Weights of a small class-conditioned image flow-matching model: 48-pixel images, patch size [8, 8].
Rows from block 3 of a small class-conditioned image flow-matching model, named by matrix and row number. Rows with one number belong to one neuron. Each number is 128 + 24 x the weight over its row's rms, rounded and kept within 0 to 255. All counts start at 0. Numbers have three digits each.
After each neuron's rows are labels from the 100 images, of 14848 (inputs lightly noised), where the neuron reaches its highest value: "colour at peak" is the nearest of a few named colours to the mean colour under the peak; "responds to" is what is common among them. Only what is clearly more common there than usual is listed. The data: retinal OCT scans (Kermany 2017).
# fc1: MLP up (model.blocks.3.mlp.fc1.weight, 1152x384), inputs 192-383
# fc2: MLP down (model.blocks.3.mlp.fc2.weight, 384x1152, transposed), outputs 192-383

fc1.315:147121107106113154120130114136145078141072140130124128103083154099123140127125086132153091139098203122109130153146137107103133122107133115144163141110113124123150139110124160143150142124126164172145163146188111134103106131113096115158152112084114148131133147162123096119105135124189129107142115094112142104164114117138133120139135113093120111125163104141117093146099148141121111061137070121137165132092130156136108146134154085110145168140112136141151121137130121091103116127161173151143127143127125099126146163143133124134110142104140105111155103142131085117110124139148133137
fc2.315:114122124122126123098154133129142139093143129142144100137068100124098105131137127132137136102118173110114144114170101133134131128155128154082151088125101162123111134119158114125134086137106136127087108132110146112130125157164093145110131172165092117116100099151141146100098118129120109100090124128100133068160133125124157100153116137118130155117134138165140127108104143109100091116126135165146106147142164108130105128104156158140080163092165130140175139121111127113119147120141106116134128130139134138124125140145123141122119085107141058156182127140128155088188117150105115136
colour at peak: grey
responds to: finding: normal

fc1.512:181104131151111170081142097072127122128154126123138176118146085081157106135124121180103163089119154113131112133121124084122141130102124100165114133163174146100150117138105113092161107131158117075145084123112115134162172136171100093159161129106171132100133123165116088136129133113102117127125145147136137107130137121130141090144133129155112122127143104136132156104163173115123110107132105136113101124096113095158096137118124109098100115140115118110141153156128111119086162172102137158132117151162145102139165090142137152144089105107116075123121156124098111133158187122105120100
fc2.512:151184105165128115135108125103120118134098127142154167111112120181128118116134134128125098143109145169124112105160091107137120138133145104163111154094125151144136094117148136166127157148074116107109190156112138120116085135128095113122092116144104111103089146120145114136116130085068141134149126130130138148147109154139120130089106156122138126134096115108147139139113179096097118158116149147154117154078107098144113089137117120133092124109131115123123164110151133149100136072129151137119107136124069127094147155146129135124123118125133077096135094169133122113151170105084100148
colour at peak: white
responds to: finding: diabetic macular edema

fc1.79:113132135132111166142121112123112113099103108118105142135108148147144137120142123164125128079191158157114130083126170151197120143128118138115135144129122174116114121120160084150125124110134124128102110136135171122114120142169106128099100133117118100160072166093130124144102144121156184098109139113117093095087099106103129123180167113077122159133140112158089117129134101121160140131098155139179134172096101129133107125121166095106148157119094120079127122116124132134141136107143164140157101147118169175115098111135126129146139083113132096138154126106184155112100130116108156161
fc2.79:130138111126114137122118157121130160113122141135099129111113146127096106119147105156122109137155121099134071113112135139124120121119163160121109142108102102123140138143106142116127130167139141120124141095148168098070135089129103146122149106115161130160103124066139152089150118114139169148109146130109095112117101129125091148102104153115165150109143100125107086060119056162134137164134076061128126120117144120118165109135097102131103159115119127115137133150102144123128112114111127097106153086124118106121117123148128120173116130137143074120135136109160126125117096126125140157
colour at peak: grey
responds to: finding: diabetic macular edema

fc1.94:120134116140141145130088102144128148121170129137150135134097147104136147122118133147097151159140130122121140143148137137127130124136098137183160114155116166115134093084137133171093127128119105145109157123149137084089131128141135147096105179108125142095140123104101135114106164130122137131137112168155130157133108141103149082118129150150162083137112142108108150128178135122089097144118133094086133105099127089139186145130111114110108145071143112150129157141111145135101126116191114088109106122110114138045107113097124174130139117166152182132134169172127096133117133111125159133
fc2.94:121091122152154081173114103125110169117092149144110130134076154127167104134106150132096125128148101134127118117135142143124158134075143174128145127192119151138109160116124150151090119137126135169118091138098175139106123095149108152144171103134119131103152177103124171130123133148129137136109097104133137144153122176162119088108165142151130153063147143088151152144174126129145142113137188100130119109117105156125122086069130129158122123167144140126127154126148132132108167105177100164155169130152113130165147134136163122089167165124101117154099141124124140135129088112100081112
colour at peak: grey
responds to: finding: choroidal neovascularization

fc1.702:154165111131102106119112109096106119129118137124131157123133102141165116167114129118154149105122118072164118158126111129122136112152171131163126155135171099135136119093080100159101120163137163064114100082120119180124124079124135122158131107161141130149122163087124151121130131099142141111145147089101128156119136176184173172125160155156149097180135107141076078120150121128123143124156147105143132121152145151181148134089130174082150137142158128153089138126115149113098153108156137121082137186156121140140161138119123139106130168112176159127094121104111153088117144151154147134
fc2.702:171098130115127121144158139142142119141095093111143148097130155140121144151098132108115153131125147127130129137094169104125142131111141118181139116144136072123144136126163133112102111114072096134112145091125100128125121135131095125171124170146102129165094114062139096124115154115146151117141137098125111133155119126137167080150126082162078126098133105101111149079150143134151145133089135160108115135135117113153108115109143130163138147141115128083123144170126129129116103140104119118155127100153143112123144127158090140100098143152115159146140172145143137139116108105157135127
colour at peak: grey
responds to: finding: diabetic macular edema

fc1.383:142106103089099114146133115125134152090134137111138193114129128126117094132150153133151135101135105119113122139067136123149096091129112160131145100093161133119113128158082181095082150122147078160146140130105137137115122120096158088152148121127102106145124116110118148183123135106145098136137167096135127108124127091126142091138115127121114126112126136138127131133181118149129127145089151129114139148163147110133122159114153143082140152158125098126084118137132151137138131085094195138117121120142137159128114071160127105135160095140132177150126127148152084136113108128113100111
fc2.383:119144128140107152169121168122114134162165109072161133152120076148119100135145129117107087115116132110145121123188147093134136156137129148132143156116112084100130147104165120116127131122150151085088121123100154145156186087128117142080121158110146156141133101143135099099145144125109162106153070104144138125157126081159114086138138188118101128115122138111094138116130118113170088115125123119139115129115088133110134145138130140132114161174178142151098163110170149100129158168077106113149095177120146119145149136116142124152148169093153146084130119173111137157159109116150142119
colour at peak: grey
responds to: finding: choroidal neovascularization

fc1.530:104092123133121103131164141115161137140103129124145161153076110131183171144171137133165156097124100089124109175187138141092139114134100113139157116165139123090128115133153153098127135156124131132113101148124156123120123091135127104110127144113132132128090154152153166217139118152112108118142086145152090160116092117113169136115114126114128179148104103155108098110128117099097102090127123118101135134119169128139135098143105103123157121119122094142135094135141075132085157146073111133139153121103130105078115127124184105129121168126115074118146171102090114127124121171109143136
fc2.530:145140151158150118110158133175145117095122115117141146146131149129134162112113148086097094152132132155142135110148145147161122134150103114120145156079083123169125111111123137124125112074149160124158131097135121167102098117147132159121149143092127120137119099145121129141143132145112107148151086152126164085142128133102169137093103132145133136117100114154199097125104148117127109129146147159088164138122145152162124125109113143144134117140104127183092152104144132114138127142169120147100109163137109152045131152169147112110148131172109113129140095120135136118095129161163099098
colour at peak: white
responds to: finding: diabetic macular edema

fc1.516:140115134097169089106193130129120145105109140143134140145094103163186119134142092165150160071150158146130115140123178109122118148141117137144146148139108124140126145129150158120103126126168109130101031155146101074175121111111163135140100095163123153148134130117100113112178144129111041107134126143133102168100135108130135109126122141142103109106144138112160139106140165109086115123126104142146117160142127091087123108158140144124098118090155140083113114135152144124113084090099165102164143102110081107154120157112105137156159164125143112113148104137092106176119117128125170131
fc2.516:125114072136105112132115139154176121180139116160129121147140110083132141141145101107103107179149143143115156125126129140143137086119191129113104135150153142102135117100128126140162116074116115107155177145098116156156121125138107135141139150101144106148135153132122154124144128129115089194102109079116127130096176131116118075137128079118149139109144126115131133118150152117161160161127134158138153129117110140105126148106106182106138130107149168159155135122173122166119130135160087123113088131109130082142159129125128125161064125126148119112112146162127137104131130109159107101
colour at peak: grey
responds to: finding: normal

fc1.645:094116133156119135141174116151158125145140144138137136149091147128124124105127117156145149179129103107087081095117146115162110116150130122131143101132139164103157118154091132119121096154141107122161169149136130101171100148113161117115136116133098105136137150140137147170092120145091110144151162099096127121144151130127113131119141146130114133104156135132075165135166128152125142113117135168119178129142164137113133094127122120145144109158120107097141119121105131145145153159142111155044136131124135144166120079099135130123102146149136118143146136151151143090142086088125111139
fc2.645:130133098117094140119123158142134126149183108152158117109109108166129122103120122115131126095082166178133147124143173155116147126116136127119136140116110181169148124139149149111131160157151142134181116146152136139162130152126152068140112177116139135145135104138135126130107162116118147127133143117108115105140137180137147100135140119168126153084138130144110140132113109149120142121098097116140151107161162161141131124143080152157127122114167156114135194159165133124150142133092150098124182144105139133110161127148091126152133126107120122141152107110132134136120162138096108124
colour at peak: grey
responds to: finding: choroidal neovascularization

fc1.524:105118122141096096145140144133162115114135155127094144087151129112092124149123105102142152144145115126173114127094149181108110116153145111123161135102129175115105117110116117129130109157138114138082177131132144129115136129161081124134130126125146101079171131144157160102163130151092090107119110142118150131163159136125153114123131145096098116128112108088125181148132142142135132127092124111088121112130122141130119136130141070158092133139127104130160164135143117070147152164144163119129136142148130117111115159164120141122142135155164144098120101168128114134095132094116125141
fc2.524:144124086136128103101089115121152154153103150128086151100147099133135131132126145088104157148128083176155169060175171124103091120127144129134120091110108106108092153121187116116125126107133129158135101123149129083128118096150091105140162119148171114083160129121121160145117125153106087164144156118143108180128111125164126139110146127165133119125152107124138124134135114107119104140140125100098069142157141180139137094084135133181118148099143150143086125112159113121095148082133183150140106124105136173108117105142119137119123132128143106165130123154169104135072127103113124134
colour at peak: white
responds to: finding: normal

fc1.64:113120126124120152091147109139150131106106135105125129112126085122103152164141115115126143135140123139073095118096114129131111132107106181162146098154139112096152138126148139123109112122094110125162135120150107120173111153181164132148071092151137136137106170094116080128120200120105082110131144130114099125125161136080083122140162135129138121157129108121131077136152138117178161179136127132136119110175102115134133098053172134116150187143121100100137110140096145126112115227127185113124139107121096141133129118169130148100143102096154149117110133110112117125132115097135133139
fc2.64:112132153079137136151120108126145129214158158122175148099130138114131142156156103118147121109162121111096134152120115135151165157110130187131116163136126123151104143129087124097133131125145144127118101130128135138163130146124169114127195130107121139157117150126108167111117054103106072117146123118154122137089134124117106114162151118145138107088139153157108128113179180140119148106143117109130122098147134135139130119070158139156096175119109113128140158126126131111132080071098103122136130136130157102113143150208125130154163125172169109176155092118136133121143117115120122117
colour at peak: grey
responds to: finding: choroidal neovascularization; finding: diabetic macular edema

fc1.574:109160127161141108141108125143142160169141133151134151120106102133133109043168116114153129112129143137151124109127105099174147124087105150126100136113152116143137206121124149163124147099155103112095125109140069109106192106110124122107114113140120114140131143131130150121114115120137135129129135135111121122117094181107177092155135124094127158126142092113160126053177099113122141130108125173078111140110120117143092147124153150145131117183147146137122093109124098126131107144115136151142093158097148151160110144119131092127124137116164136153144148121106039116135109101161101151
fc2.574:117156114171107161146147115160116064147094125108118141121154122136132127095155159145099130130131096148127148131105135110156118134058127131133120117121168152126140079157133131134072113142099099125110129132102119132119076133125137145081129098175153136132123108122148111143119119156114144110135142117095139125102134104105141127143121139148111097102163165126124124051047134115106142142131111111059104148097144135149115155161122132119106119144093128128127111147120149151109125139143125110125139144148140124132129102154140129151131123129109105116154152135104036146150104145108135097
colour at peak: grey
responds to: finding: choroidal neovascularization

fc1.373:164106135145121188166122157122170128122091110114145131171113147134078082152153105159152137094164131111154126117118147129128043179125114106171158127130131170140150121123115119138102131101156176146079123135107070116123145147127118099124097110127130141139187153113100138194125145125131153146136104129143110153138121137117173121173131116127134123123115160155139122118084102101143119135105119149153143123122111136104207101105143127137129103157102085139106138123120130109136102142150129113150150092125109129106153124119109138151149119113175181123174128103118090149099135136137136115
fc2.373:166124123171135130147120106122142166135097113129098110133111115144174090118105112158094090158181185122164150131127115101127131111070118110120108162124199131101127118152144080117099149140093177118207147129072097141120123147127111126115145102073116105155164140139133151095108091127121163169153103113149143093144084160136141112131125134095125152118156212153165125107096120166137105117098108128101148116156113141127096115164121140132140114125101098152134148133123121110122154111141154120103112181123164137101068103089140153136131116108153109123094149116130124078094174126132122147
colour at peak: grey
responds to: finding: diabetic macular edema

fc1.263:099138096105127135148137110100095133160155141147131120117133069131101173154122155121171157135179179106108128155139154159115124153111115141126134147152126149135158143122119128105111144095165100143108145119104138058122137095105114136144107171118150111142136107095098199153133089117149133124114104142131123153128106094149106117070135128156127090156182073102108164120138109128153143129113127147128120140106134120125106197101112136126137095125158170125131127162174133092088127132096135144130146113154118143133126130146130110136085101141106141136134152190148119094097141135096138129
fc2.263:145132161141112087175159132089102131108114178130118109116119154080183129130145147133158138102137167162116186149090145084140121113156102197098183145156079086125133108154124110171084128105128082145154131129096133112157118128128135162129175106119094127127081113153134147127119114131125110078188153131125092131126092087127129098066103100140125169110111127102115169145125130103127122133165137147165150149122143117180113084148053170105109113145120122110141122144166113135131137165135114112139199132122144145111161102142104105109174187107107140136095090131174128160114150139112112100
colour at peak: grey
responds to: finding: diabetic macular edema

fc1.53:132145125121133092116116121120096115097135109125151138125070093159121161184148122128137099133143156148160147131116087153122088124141113089112089177114123087094137104128140115160186164129103137139146130124132142142141135101136171167119135106125094137125065091163146085113092077129119119130184157100143147175126132123150139175126136154110089136124105134110150130129104178154124135131164129127121111132126097104140142124126105099122106120123107123127092111075163097104130094145129131163159114125139173134128132117144101133117174151170131105130122116143128126140116157157074141134
fc2.53:106141097136085148098138122101103155159119099128156138122160073156122187130117149107139165121140096099114144119161137075117156128112110089088109071141115122128159140100106097143149102116116119127151103119109107128134130151123125156106101109145137151117120153166153137104095175143086146119098139124143081082165100169149140150115156079153161165146136149105177154134121132128117162141088093138141126114140113120120095149127120077154111101150158161136145091178141102106147144114126127188109099113101132087134093140120134132140175132125131128145170127131106167125161151102115134097
colour at peak: grey
responds to: finding: normal

fc1.558:073081120081110145131140145126111192109162132146088114129138126117072136113112121155121094133137152114152118118139139201137139131127146133128106119063169147142112126113152125160121097154143130100138128133085138116114070092141121132113122096069142122118135110125151125105128179113160140127088111118187149152142150091116169138189119123108142150087135137134096090102147113072146129143137121132141081141151097134106150140107149116096136152108166165167117131091125147094143131138138168122116123119123124110068100090117139155103108135162126125134118110106138110081147132118145146096
fc2.558:130118127157154162151141146170117174109125125152119115150116113099127102108134159131151136109148143135125119061113105111094144146113114135133147091145137099126134102115119122120200133110166131123132111113098145159123085170093112115135123111162149130132152159106132061131090161133098127129156148111197140109161108107113131145124159089148104151128119127106090096168176110141126131139129147094163113120127137125122146168124161137141097143118160129106094114134151103124141142128097129116130138142111166171137112165113092106141114128155135157136127128114098119094124159124132076117
colour at peak: grey
responds to: finding: choroidal neovascularization