A small class-conditioned image flow-matching model, trained from scratch.
Model: 48-pixel images, norm rmsnorm, patch size [8, 8].
Training: muon at rate 0.0096, 14000 steps, batches of 256.
Data: trained on retinal OCT scans (Kermany 2017), 98430 training examples.
Rows from block 4 of a small class-conditioned image flow-matching model, named by matrix and row number. Rows with one number belong to one neuron. Each number is 500 + 25 x the weight over its row's rms, rounded and kept within 0 to 999. All counts start at 0. Numbers have three digits each. After the name is the row's rms in percent of the matrix's.
After each neuron's rows are labels from the 100 images, of 14848 (inputs lightly noised), where the neuron reaches its highest value: "patch colour" is the nearest of a few named colours to the mean colour under the peak. Only what is clearly more common there than usual is listed. The data: retinal OCT scans (Kermany 2017). In brackets: how many of the 100.
# fc1: MLP up (model.blocks.4.mlp.fc1.weight, 1152x384), inputs 128-255
# fc2: MLP down (model.blocks.4.mlp.fc2.weight, 384x1152, transposed), outputs 128-255

fc1.627 085:491507482518509466513463470485527503489532509532492495519497499526468458534512516496517513521477500521474502535472538515510516498532490484511482487540451498485493482469523512477489514519495527522478504422461474458451492515501495527503533482524515503497482537529490518495511532529488504547487529493481502485446498525482503505502496527470507514513540446522521537515542432474525518488511
fc2.627 093:489514501530485493460476515488527519519521470513489509503490508478477521487505499485523523495484505530528487462502462545482480485471468463505529478495498548492500482451519511470500460487474531524515507453506510509450503544503490478549445524503462501494514515493484493517474453517472477459487529549514499496483477467476520533490514475484563524539506551531520497539474496520544491544522
patch colour: white (94)

fc1.714 091:478477499462494481488487474518521514498502521508499458483494487522499503496520478467499528444435575487494471523499529535505435520486504490483504509463516519519433458521509514517483534512490503504545422502499528512500492475455502490490525502465489532520470479463480484527519522527503488513486553450528493497532516492466471515506523478541536456523521499515500532473449443522489508476498
fc2.714 098:483509526467538460490450512483524505498486533522502555480491488503488493511515510466507523532467484504468542459485450480491551529530472470503528531507461464470471521531537524546477508535554505522509596498523497470495501489465496489424523502518490492503523495543474503504479500487499472508518467512439516517500538502506471534517448501526533530501513508501488495560490504487521501510512
patch colour: white (59)

fc1.685 087:491499474518493469490502483493584485475525493498470539545480525506508471507559507445547521511504500511490515515475479468496484511500482531495469499459527491465492489484538477491555495508532461441498521526488541503447514540472514528514524533559503469507511465487509477512498502501523491503534499526493513492485499482463516510501516524488496473533529480539457528489440527527494483476506
fc2.685 095:527489490490474503500529510495492460479502480509540487509487478528498491509507488481533515493452481479499523515526495494513503483496465490470523491509539489477504488469498497481479467541505515448498499558510452499527507478501540498536503504468467504493444453520512509486488522486454466547549498511480534504496509553530453494487510489470498448498471522523483518468512483540498530521470
patch colour: white (73)

fc1.593 127:521504469500461457463460538472503482512513521490522492482451504460503502476505498522494488502502446509497536502487526514491498560490472536514508481493486496523486501515483482539485434526476540464518480495492467506480465467455499494472486537478532495499471508469520469493492517546479487502514498489499484492491510505484451479498499542546434460500561480488523460499490503501503510533509
fc2.593 126:518486473478494500520481467508540498478482524501493465479512497554499499539477477516525491494493517495534479490510481478500450516476471498541480498497507524513458466510478475502510504518518504463513474503540518474488457510530499490464496454561479498480475521496439500483499491478443534517499501509518518471540520503498515481494506506577492495489557497518467541544487541537506521484489
patch colour: white (88)

fc1.598 081:501547465487494451496484512485478515466533499492494535520516498468498504466518520504477540491500532515480499540524528450522517503507497521460516492483491474550510467509495516504498500538532512481453463546497524531509486504484507497519497474523495494517538496535481537525501519487491467496508476469485505518482548510441505492495458496493480488511515493476508486483535463479509538477482
fc2.598 089:515511543533519500509520471516506506473557522488491542506505504480528505504516511486492516484477440514493492476497499533525492470478492498489513500525518481485532457468529493510512470525532539486554508515494481469505507528544496523519517484515493515497464493502491504460471506499504495506515495504530473490522474488447503475430535503489490448481477512487517495541487510525507507469494
patch colour: white (95)

fc1.145 092:502504509486488471488507479560500489500521452484490489490554546506523445491471452541532477483499513503525492507500516520488501484504502481500512536549467482502526520526525486482501456521480477537507492504520461467541485468493484460478515479519483469515478478481492517488505486500519500523544513507479519483499502524554489516462529554499487490502530487514481515468515498558523538483502
fc2.145 094:490536456514503463515510530485487510489479484513530522447532503524495499506502559526489513510510469479498492479472493509470476508469473497509469505500479500497467551511520524471507538536490495490459467499486474501444507466520493485503529478490560474495493508445487510497519514480523486454522485473524503496497511505504511537458474529513501530486514493490500565528451469486506485507508
patch colour: white (56)

fc1.591 102:454521473510487497480515465491501480517514477474504449507522440486493453467519548466526487502497454545466501514491510490482487512510481498515461538533487506508473508516531519537538451531481440521495485534497530527491502486534493509485509515500527533491501491469503495488516508486511496440514536493540542553500476518516500491524517513525469488514508481434495550534534452505478481510475
fc2.591 098:472443502514494517536502509470530498487491476478501546510572533518496536459512502431513506513470527483505490518496488488534469501490498510530535530497485480501481533512467509538541456545483436477503509514508490494460504459474480488456523475494483512523525486507479521513515516504500481484483506516475542504484507467488530537505484492502522492517505549430483505503513533543522495494477
patch colour: white (40)

fc1.757 096:478492410512521473499476507485490492459475525487492519514521540517457555482495469490507529508515529456531513483503458487495515524506483544469531508510526528517486503476511497506472541520485510490494482469495494490519496470491485483502493581508442521502515470479480510461511500530474483545500512499489450491526492497478510554517524507524479439488498481524498498511474477516515505504502
fc2.757 090:503511601516518482475478493488512494487471493493508494535523490522484474521483479510483534499529459571497491512479531516498501484508470511465447520514507491541523484527463493476521533517488504467501467471516524493518472491494489511508485626491566468517490475486509482563509494502493483464504499501520475499506521476521502522487467501511488475415547535491508477498509498500505517508530
patch colour: grey (89)

fc1.612 083:494508416493475506366516487526514498509500485504524475523484526488486514505506495522492533465522492486506506493524493489474496476515492478470458490513484485530540501513542522508471490507501486486460515510518498509502483464518448514484517472462521513506500502502510503483488540502469509485471507530481445517510463461458487525526503516452543494485523464471460527514546485497518475503485
fc2.612 096:495464568491479501585508509495468510546533495504490509512481460525501492504523508507491525521521509501468501475510484520520504542475512523502503495518496495524489511501455490494486495520523504499540493525464499443493514501498454522466502482561524448499506492507523470505486466497521498519414487488506513503492510524481464537509508513505485506456556507490476551505505454511509504512485
patch colour: white (100)

fc1.470 093:510494512498493536495471465459486460526501474508479449529499522457498471503478488526524482522490479490517499494553492472514470535478519528509516525522489499502480492439481524460493533463551490483508533499441522502458445477512505512465501476529464455495492464455484461479527547497500490519497501499504520480491481503488480519471461535504499561538494499483536527525507519491482498506509
fc2.470 094:472503487517531516527484474509498521498467485512484548559489493494497493508520472542522521501534535503531511471498480523489508464476506531495520491447504468511505513458489508517479471459481497480493492512530527519486510532499501493473461456455534517469496486463488489568425491492504476501541520479506449519506521511474494474486495497483533485471501503487527531472469475498483483507488
patch colour: white (100)

fc1.715 089:494462541420491543501486477523523503483480487538507523493518461486518501513467492510536528506511501524532487496527485514505484466504501512526529511484451517501505505480487542503495537496516486481505491505505524523545481471470491485500491557494469482456466496490509531522472532495489511512490498540519474526549531480520516508497495527549540478444495515550586514537474481501528484489525
fc2.715 092:493524459496497549482491489477491479510506498504538523465483497531515491507492459491547488467485479485465494508492516502479515542516482491527468477518472516528526487480516515511524512449520519457537511461509496463512479479519447491514461544485520501527484526510459447515481507481507511506482469475473491473471496526502481498471527536476468507470480507530518484500528508448481481489561
patch colour: white (94)

fc1.325 097:517493525471543506502463443533527521535527520471498570509512498530510508495477493507442510498532471483521489506461524504505461451499500495524450496482514534526541523531536482511534515488516499485458501502466483477518537552508492469539477471466488474471579497536482494445494504533523487509518483493513540501493470478480517479510521455490508479530532491485489483516528553483500480486488
fc2.325 095:474490514490511510507510472474505500524564490525496496513507502468497512486551486514481567492488483534530469483505485521518501557496516490502559475488497507465505513495513474503522494490523469476476496525501502517538478496534483513485474522511554540565473553527492501553446508504498476476521483524499502498477500543506484467480447505477480507526462531476490500532496500536515522487518
patch colour: white (82)

fc1.609 096:541459532493486497497498476505512498445502513515519520493562509476528519500490453522502525520514522554527500555487474478498500514516457485492491500528489458503465478514465523510490505502505503458514557482511534476510512515515443515471535472510431510516500509549535481497491530516508501536501521495517489495467496474491516503459519508545536538537513523472440502529504536492542516468482
fc2.609 107:475507497496513521524485477487485486531514508530553526429556451500475477498475488501429491514499510467477521452510548503489521513491513496482539526501489508517490494517508504502480513487491484507511493469502461478500510480477434520491486460531547472477524456496473491455538488520531495515479504548511520498502498473484462442474469515501474504509509503515416502474477515485522504485472
patch colour: white (66)

fc1.483 094:506513480494517506536440467534486498459512481514509488497525527527499500505491531517476552515498455512485538518509495499540534487472485429528493454471510507564519483521531503472532452512522488510511524491487482522461540460480506453550517503473528481489475508510477536508501545500487507505507492488462483530447513504513507513514485511516500490501476431517498479516449469500492461496485
fc2.483 097:516480486489525555487456498489499499487545476498494486459512477480512461514506462503489510525519522504496519500541516532476509483502468522525522502508501487493533492462508520485496504537510517495477465521481515504501469525513475513541504523515493531508517483524437469540524469478505543548516470529530509480526512467479469482470514518518495486507448519537515488493447500499476468478536
patch colour: white (45)

fc1.367 103:509484496484499457457510450491486461539499511495475494505511563465522534521451537519505506505479481489480516522495507497471503504496503501497485502523520495493508521496476522483519494503523512515503491516508533507463514499518554546502512532480486464507477502497487498501512517556498468512480533524507504527494501504480498503480468523468533499443506499544461411504555472517497500489486
fc2.367 105:499495531491504472562519465489531497520514504508477531509476397513529461514500512508498530504517498534459495500508475523480518510490516479519489520508517511522508497493504498473495483498494537505465511544527515473471483489515549492495519504495559496512492492495477498473518513526502507475515501495486520503475502477510497473467552486498492504463542522511509386531499463468496498479568
patch colour: white (80)

fc1.752 090:502506477502498504474494502500488487491534496494494518519517509486500522479525521504511505522493497504449510482505461528476521527466453547489500510489478527455478480540500512488518485495497501493508498533514458534479469541503524519503522470475514515521512487518540532502494481472518490499502507527473501514564491500470466500499495505495494477453511465499521473521531521513508481503516
fc2.752 094:526489530502478485501507510498467498491457473503491520488510474423492499471486493516512481511470502493515518495476502534559478479529502463521504495444450460489504526496514529454476511494502515478500502517459519454529525505486510474510556499511512515491488502540551516502507514511509461520518470480546495496511498504493519526490478496482518496449517553505494481508474537545462455520528
patch colour: white (44)

fc1.599 088:493473497500428486464502520469514501466494465492529495523516489515504521482474513495524501487483475490493523521530481503500486481495499477536528496541459496539491509521465478516501478501523505489472487519482458516514463505543485523498549527526525515503528435489493491566503504497549474507549528503470484480509458446484491508476520482515524518484516476506492513523528524488508503529506
fc2.599 091:482482459490465461463482480533476483516480535517512478527530515492510555470515507483516519529494506483506489517470477512458505473499473525538473513481527451453491538530543478465511485517471487503532449501491532523533520492506456506476521533527510480514540458483496476501475446503504483530452487518549479497525509514512510504442479521471503504508514514490489506481483496523507489463482
patch colour: white (59)

fc1.218 108:485472486467521494528535502495522501477502506490521522447491484514478434506517481525504518467520510475536482522497471482478502520491491532531508515509478486467516515532459537503435504466505498508530557484486476485546480499494520484503477493544524497463525524464484509517472505487473501489485520535476529497490518514480535516508510529486473507495496523475490529521473509518503512483483
fc2.218 112:496523514524526525508527456478508546514479482484455544496520467513544467504506542490486509485469476479515535480519558521538533503501528482491493491461552475452498490483532441498518513514481500484548478481527501509529524540509500500506486478446538487458524480507486527501529516479486530483530478569518491489526499476501480498539479551506501488521494483530487476499498498555475492489528
patch colour: grey (97)

fc1.123 097:512501437507476488545510509538482484551492518489470491521470487505503474538467496468473483470494504430505520503505486497483499509496493508475506471514462515498527467521454473491500535527492508495490519465517514503511524450486542507485525480476502540497518469496521481452516475517449451483538504458473489492522493495468474518481508511499540510492466482501506486537481474488500447487512
fc2.123 093:479456542517482445411482500459506496523488475496485496518451527552487492531518497485517469507529513506527528452521517502500482446491492490522497504518476518506549471514510484525512478539523516485489461468467486534487491469464539509485493442517514458507511487536510471549537489518532467522508485500519479522498502514478522503488479545471490507497513533526518469454513534475486443494503
patch colour: grey (98)

fc1.120 087:528480517515497501507472492511494533492524511492481536514516481481482491490488487469503541480478488487487521529496522483461481486516505476481487472499503489496508495498504539506512467521494480498492515498484520532580519509499517525491494494500483499515487517523528535492501566511528476477462506498484500483492463499490514506493515464542542495486510453475509520510519501504465482497511
fc2.120 091:492465510464515520535506477476500509506548508501458489508500518506510482495524522439516538548467521481524499521489477475509473492488516491506495481487504492500463520512498494524495471482488493481476534486506526533473472507531479476519505522486479513506545519499494501498469473472468494525528522509522520469510511465541498530505498470494508518483479552460509457519507437502489496472483
patch colour: white (100)

fc1.600 095:529541517511486473487502470504550477481515502467509503499522515475494464521489496506515529484534482497479496471493473503509476481500458508497513437507511481502489527487483521503442531489494501531532511512504493477478515568464495476493505502505502515507489478502500458492493503543470467473538515478475498523493528484451566518479492482489503471437447497480536520493526551501544494510531
fc2.600 097:511490511533470499496524551450554484509502501518527529447499485565484537511578512508465540534507479509524501502499490482502548540510444467513483475536513458476501486506520497440551494480472500549446507497490483488488506434495503558481505485502518501511522460475521512497474524529499517484495482515489519483489484502524493524530495470507494505500522492501516506533468550489534505515495
patch colour: white (80)

fc1.767 090:458526521497467502513485457409498495494459492457546486498504496516520527524500490433530496514534511518498486486492511498487477475506494510486527517471503487480532553511487538464464491515462476425439506539490500468502502478504455489463534489521544527486478517489508442543486494505503475471503501497513512510470463491482517529495533512518548509542520473479497500475514463520511531479495
fc2.767 079:514476508496466484476507493541474458524454486480509522507484491549513523526509500445514510474531497478533499505523541506453533537517502507483472521555499489518569545504512508467515479522498488545512437520534477504496490462463499485487470510490463488531507494463493531503530514516505487466463477513493494540481484491510507502470516557507514519545529560469463481514506488496512504515499
patch colour: grey (74)

fc1.195 098:509501497496497474534472473488532498465485505500498466507464541479473554474494497498476516489507507476490519541506506521494457479525491504537474531497498493494510503535498522505535497483495490546530518461477538483513515525496513493476535478505475519489518496466502498543455503523507495475506478527504490470446498499544520491539472481504490460494476480537483517526507510509455483507527
fc2.195 092:502490541507495489453474493460489470463505499473498496499469487495534483506474501465477479499505461541480504478488498481474518499469499508518505476484545494490494508534509507494513516507507480496424500479497529519503464506495497474479522500478555499485512495518531531442504473488523483481475514499501476492472513531495455503531529526473494519469487517490537536483513466494467478514513
patch colour: white (65)

fc1.336 127:502499489469534515502537464555520512527495480506510481472538514488502489536523493462510483513465489519508530520515503482483510507481499518479482527496474460479515470485531517521514493454529516485507506500507527518483490501466478485479512477492527508476491464512483471505473511502479496445466513506480538511526499485465513500531506536484488489475519477485466478513477439485499506490501
fc2.336 120:538463468470455519518542542500498493527440508492514524496483507528506511492534508477507509492456473494507546528495509507492559483482505472485456498477537553500531511526477449516487502485529549509486496486469519480496518534501519490590448513490490504477471495499477501506524454520548519485468458460541508526479479479510490481494487509500477538512489510532519514519491518451490552501502
patch colour: white (83)

fc1.523 094:530506470465495515521516498470529521513511518426489485502509529474505503521497479507498459496500553565498521426493480507468516444520483515511530496528502495530491463465487504498491499529527484482480523550521485532520447498517502480481492534483479497497495524495545532513517504500496504468513482533528451515476490518484498476515501503508500447470517477517544457500489495538516447523462
fc2.523 087:508491518484470531461535502522510506560513504450475516502539495521547526487496485527522512507521470480526501552490478503511533538478485558523502471506524479479461460493467499448526493532451495486489484526493482460535550516495494513540496519492486484492501538511547474471505496481525491545490529494498459505531503504466514510508513473481515437488540506524540452493532478511472467459483
patch colour: white (47)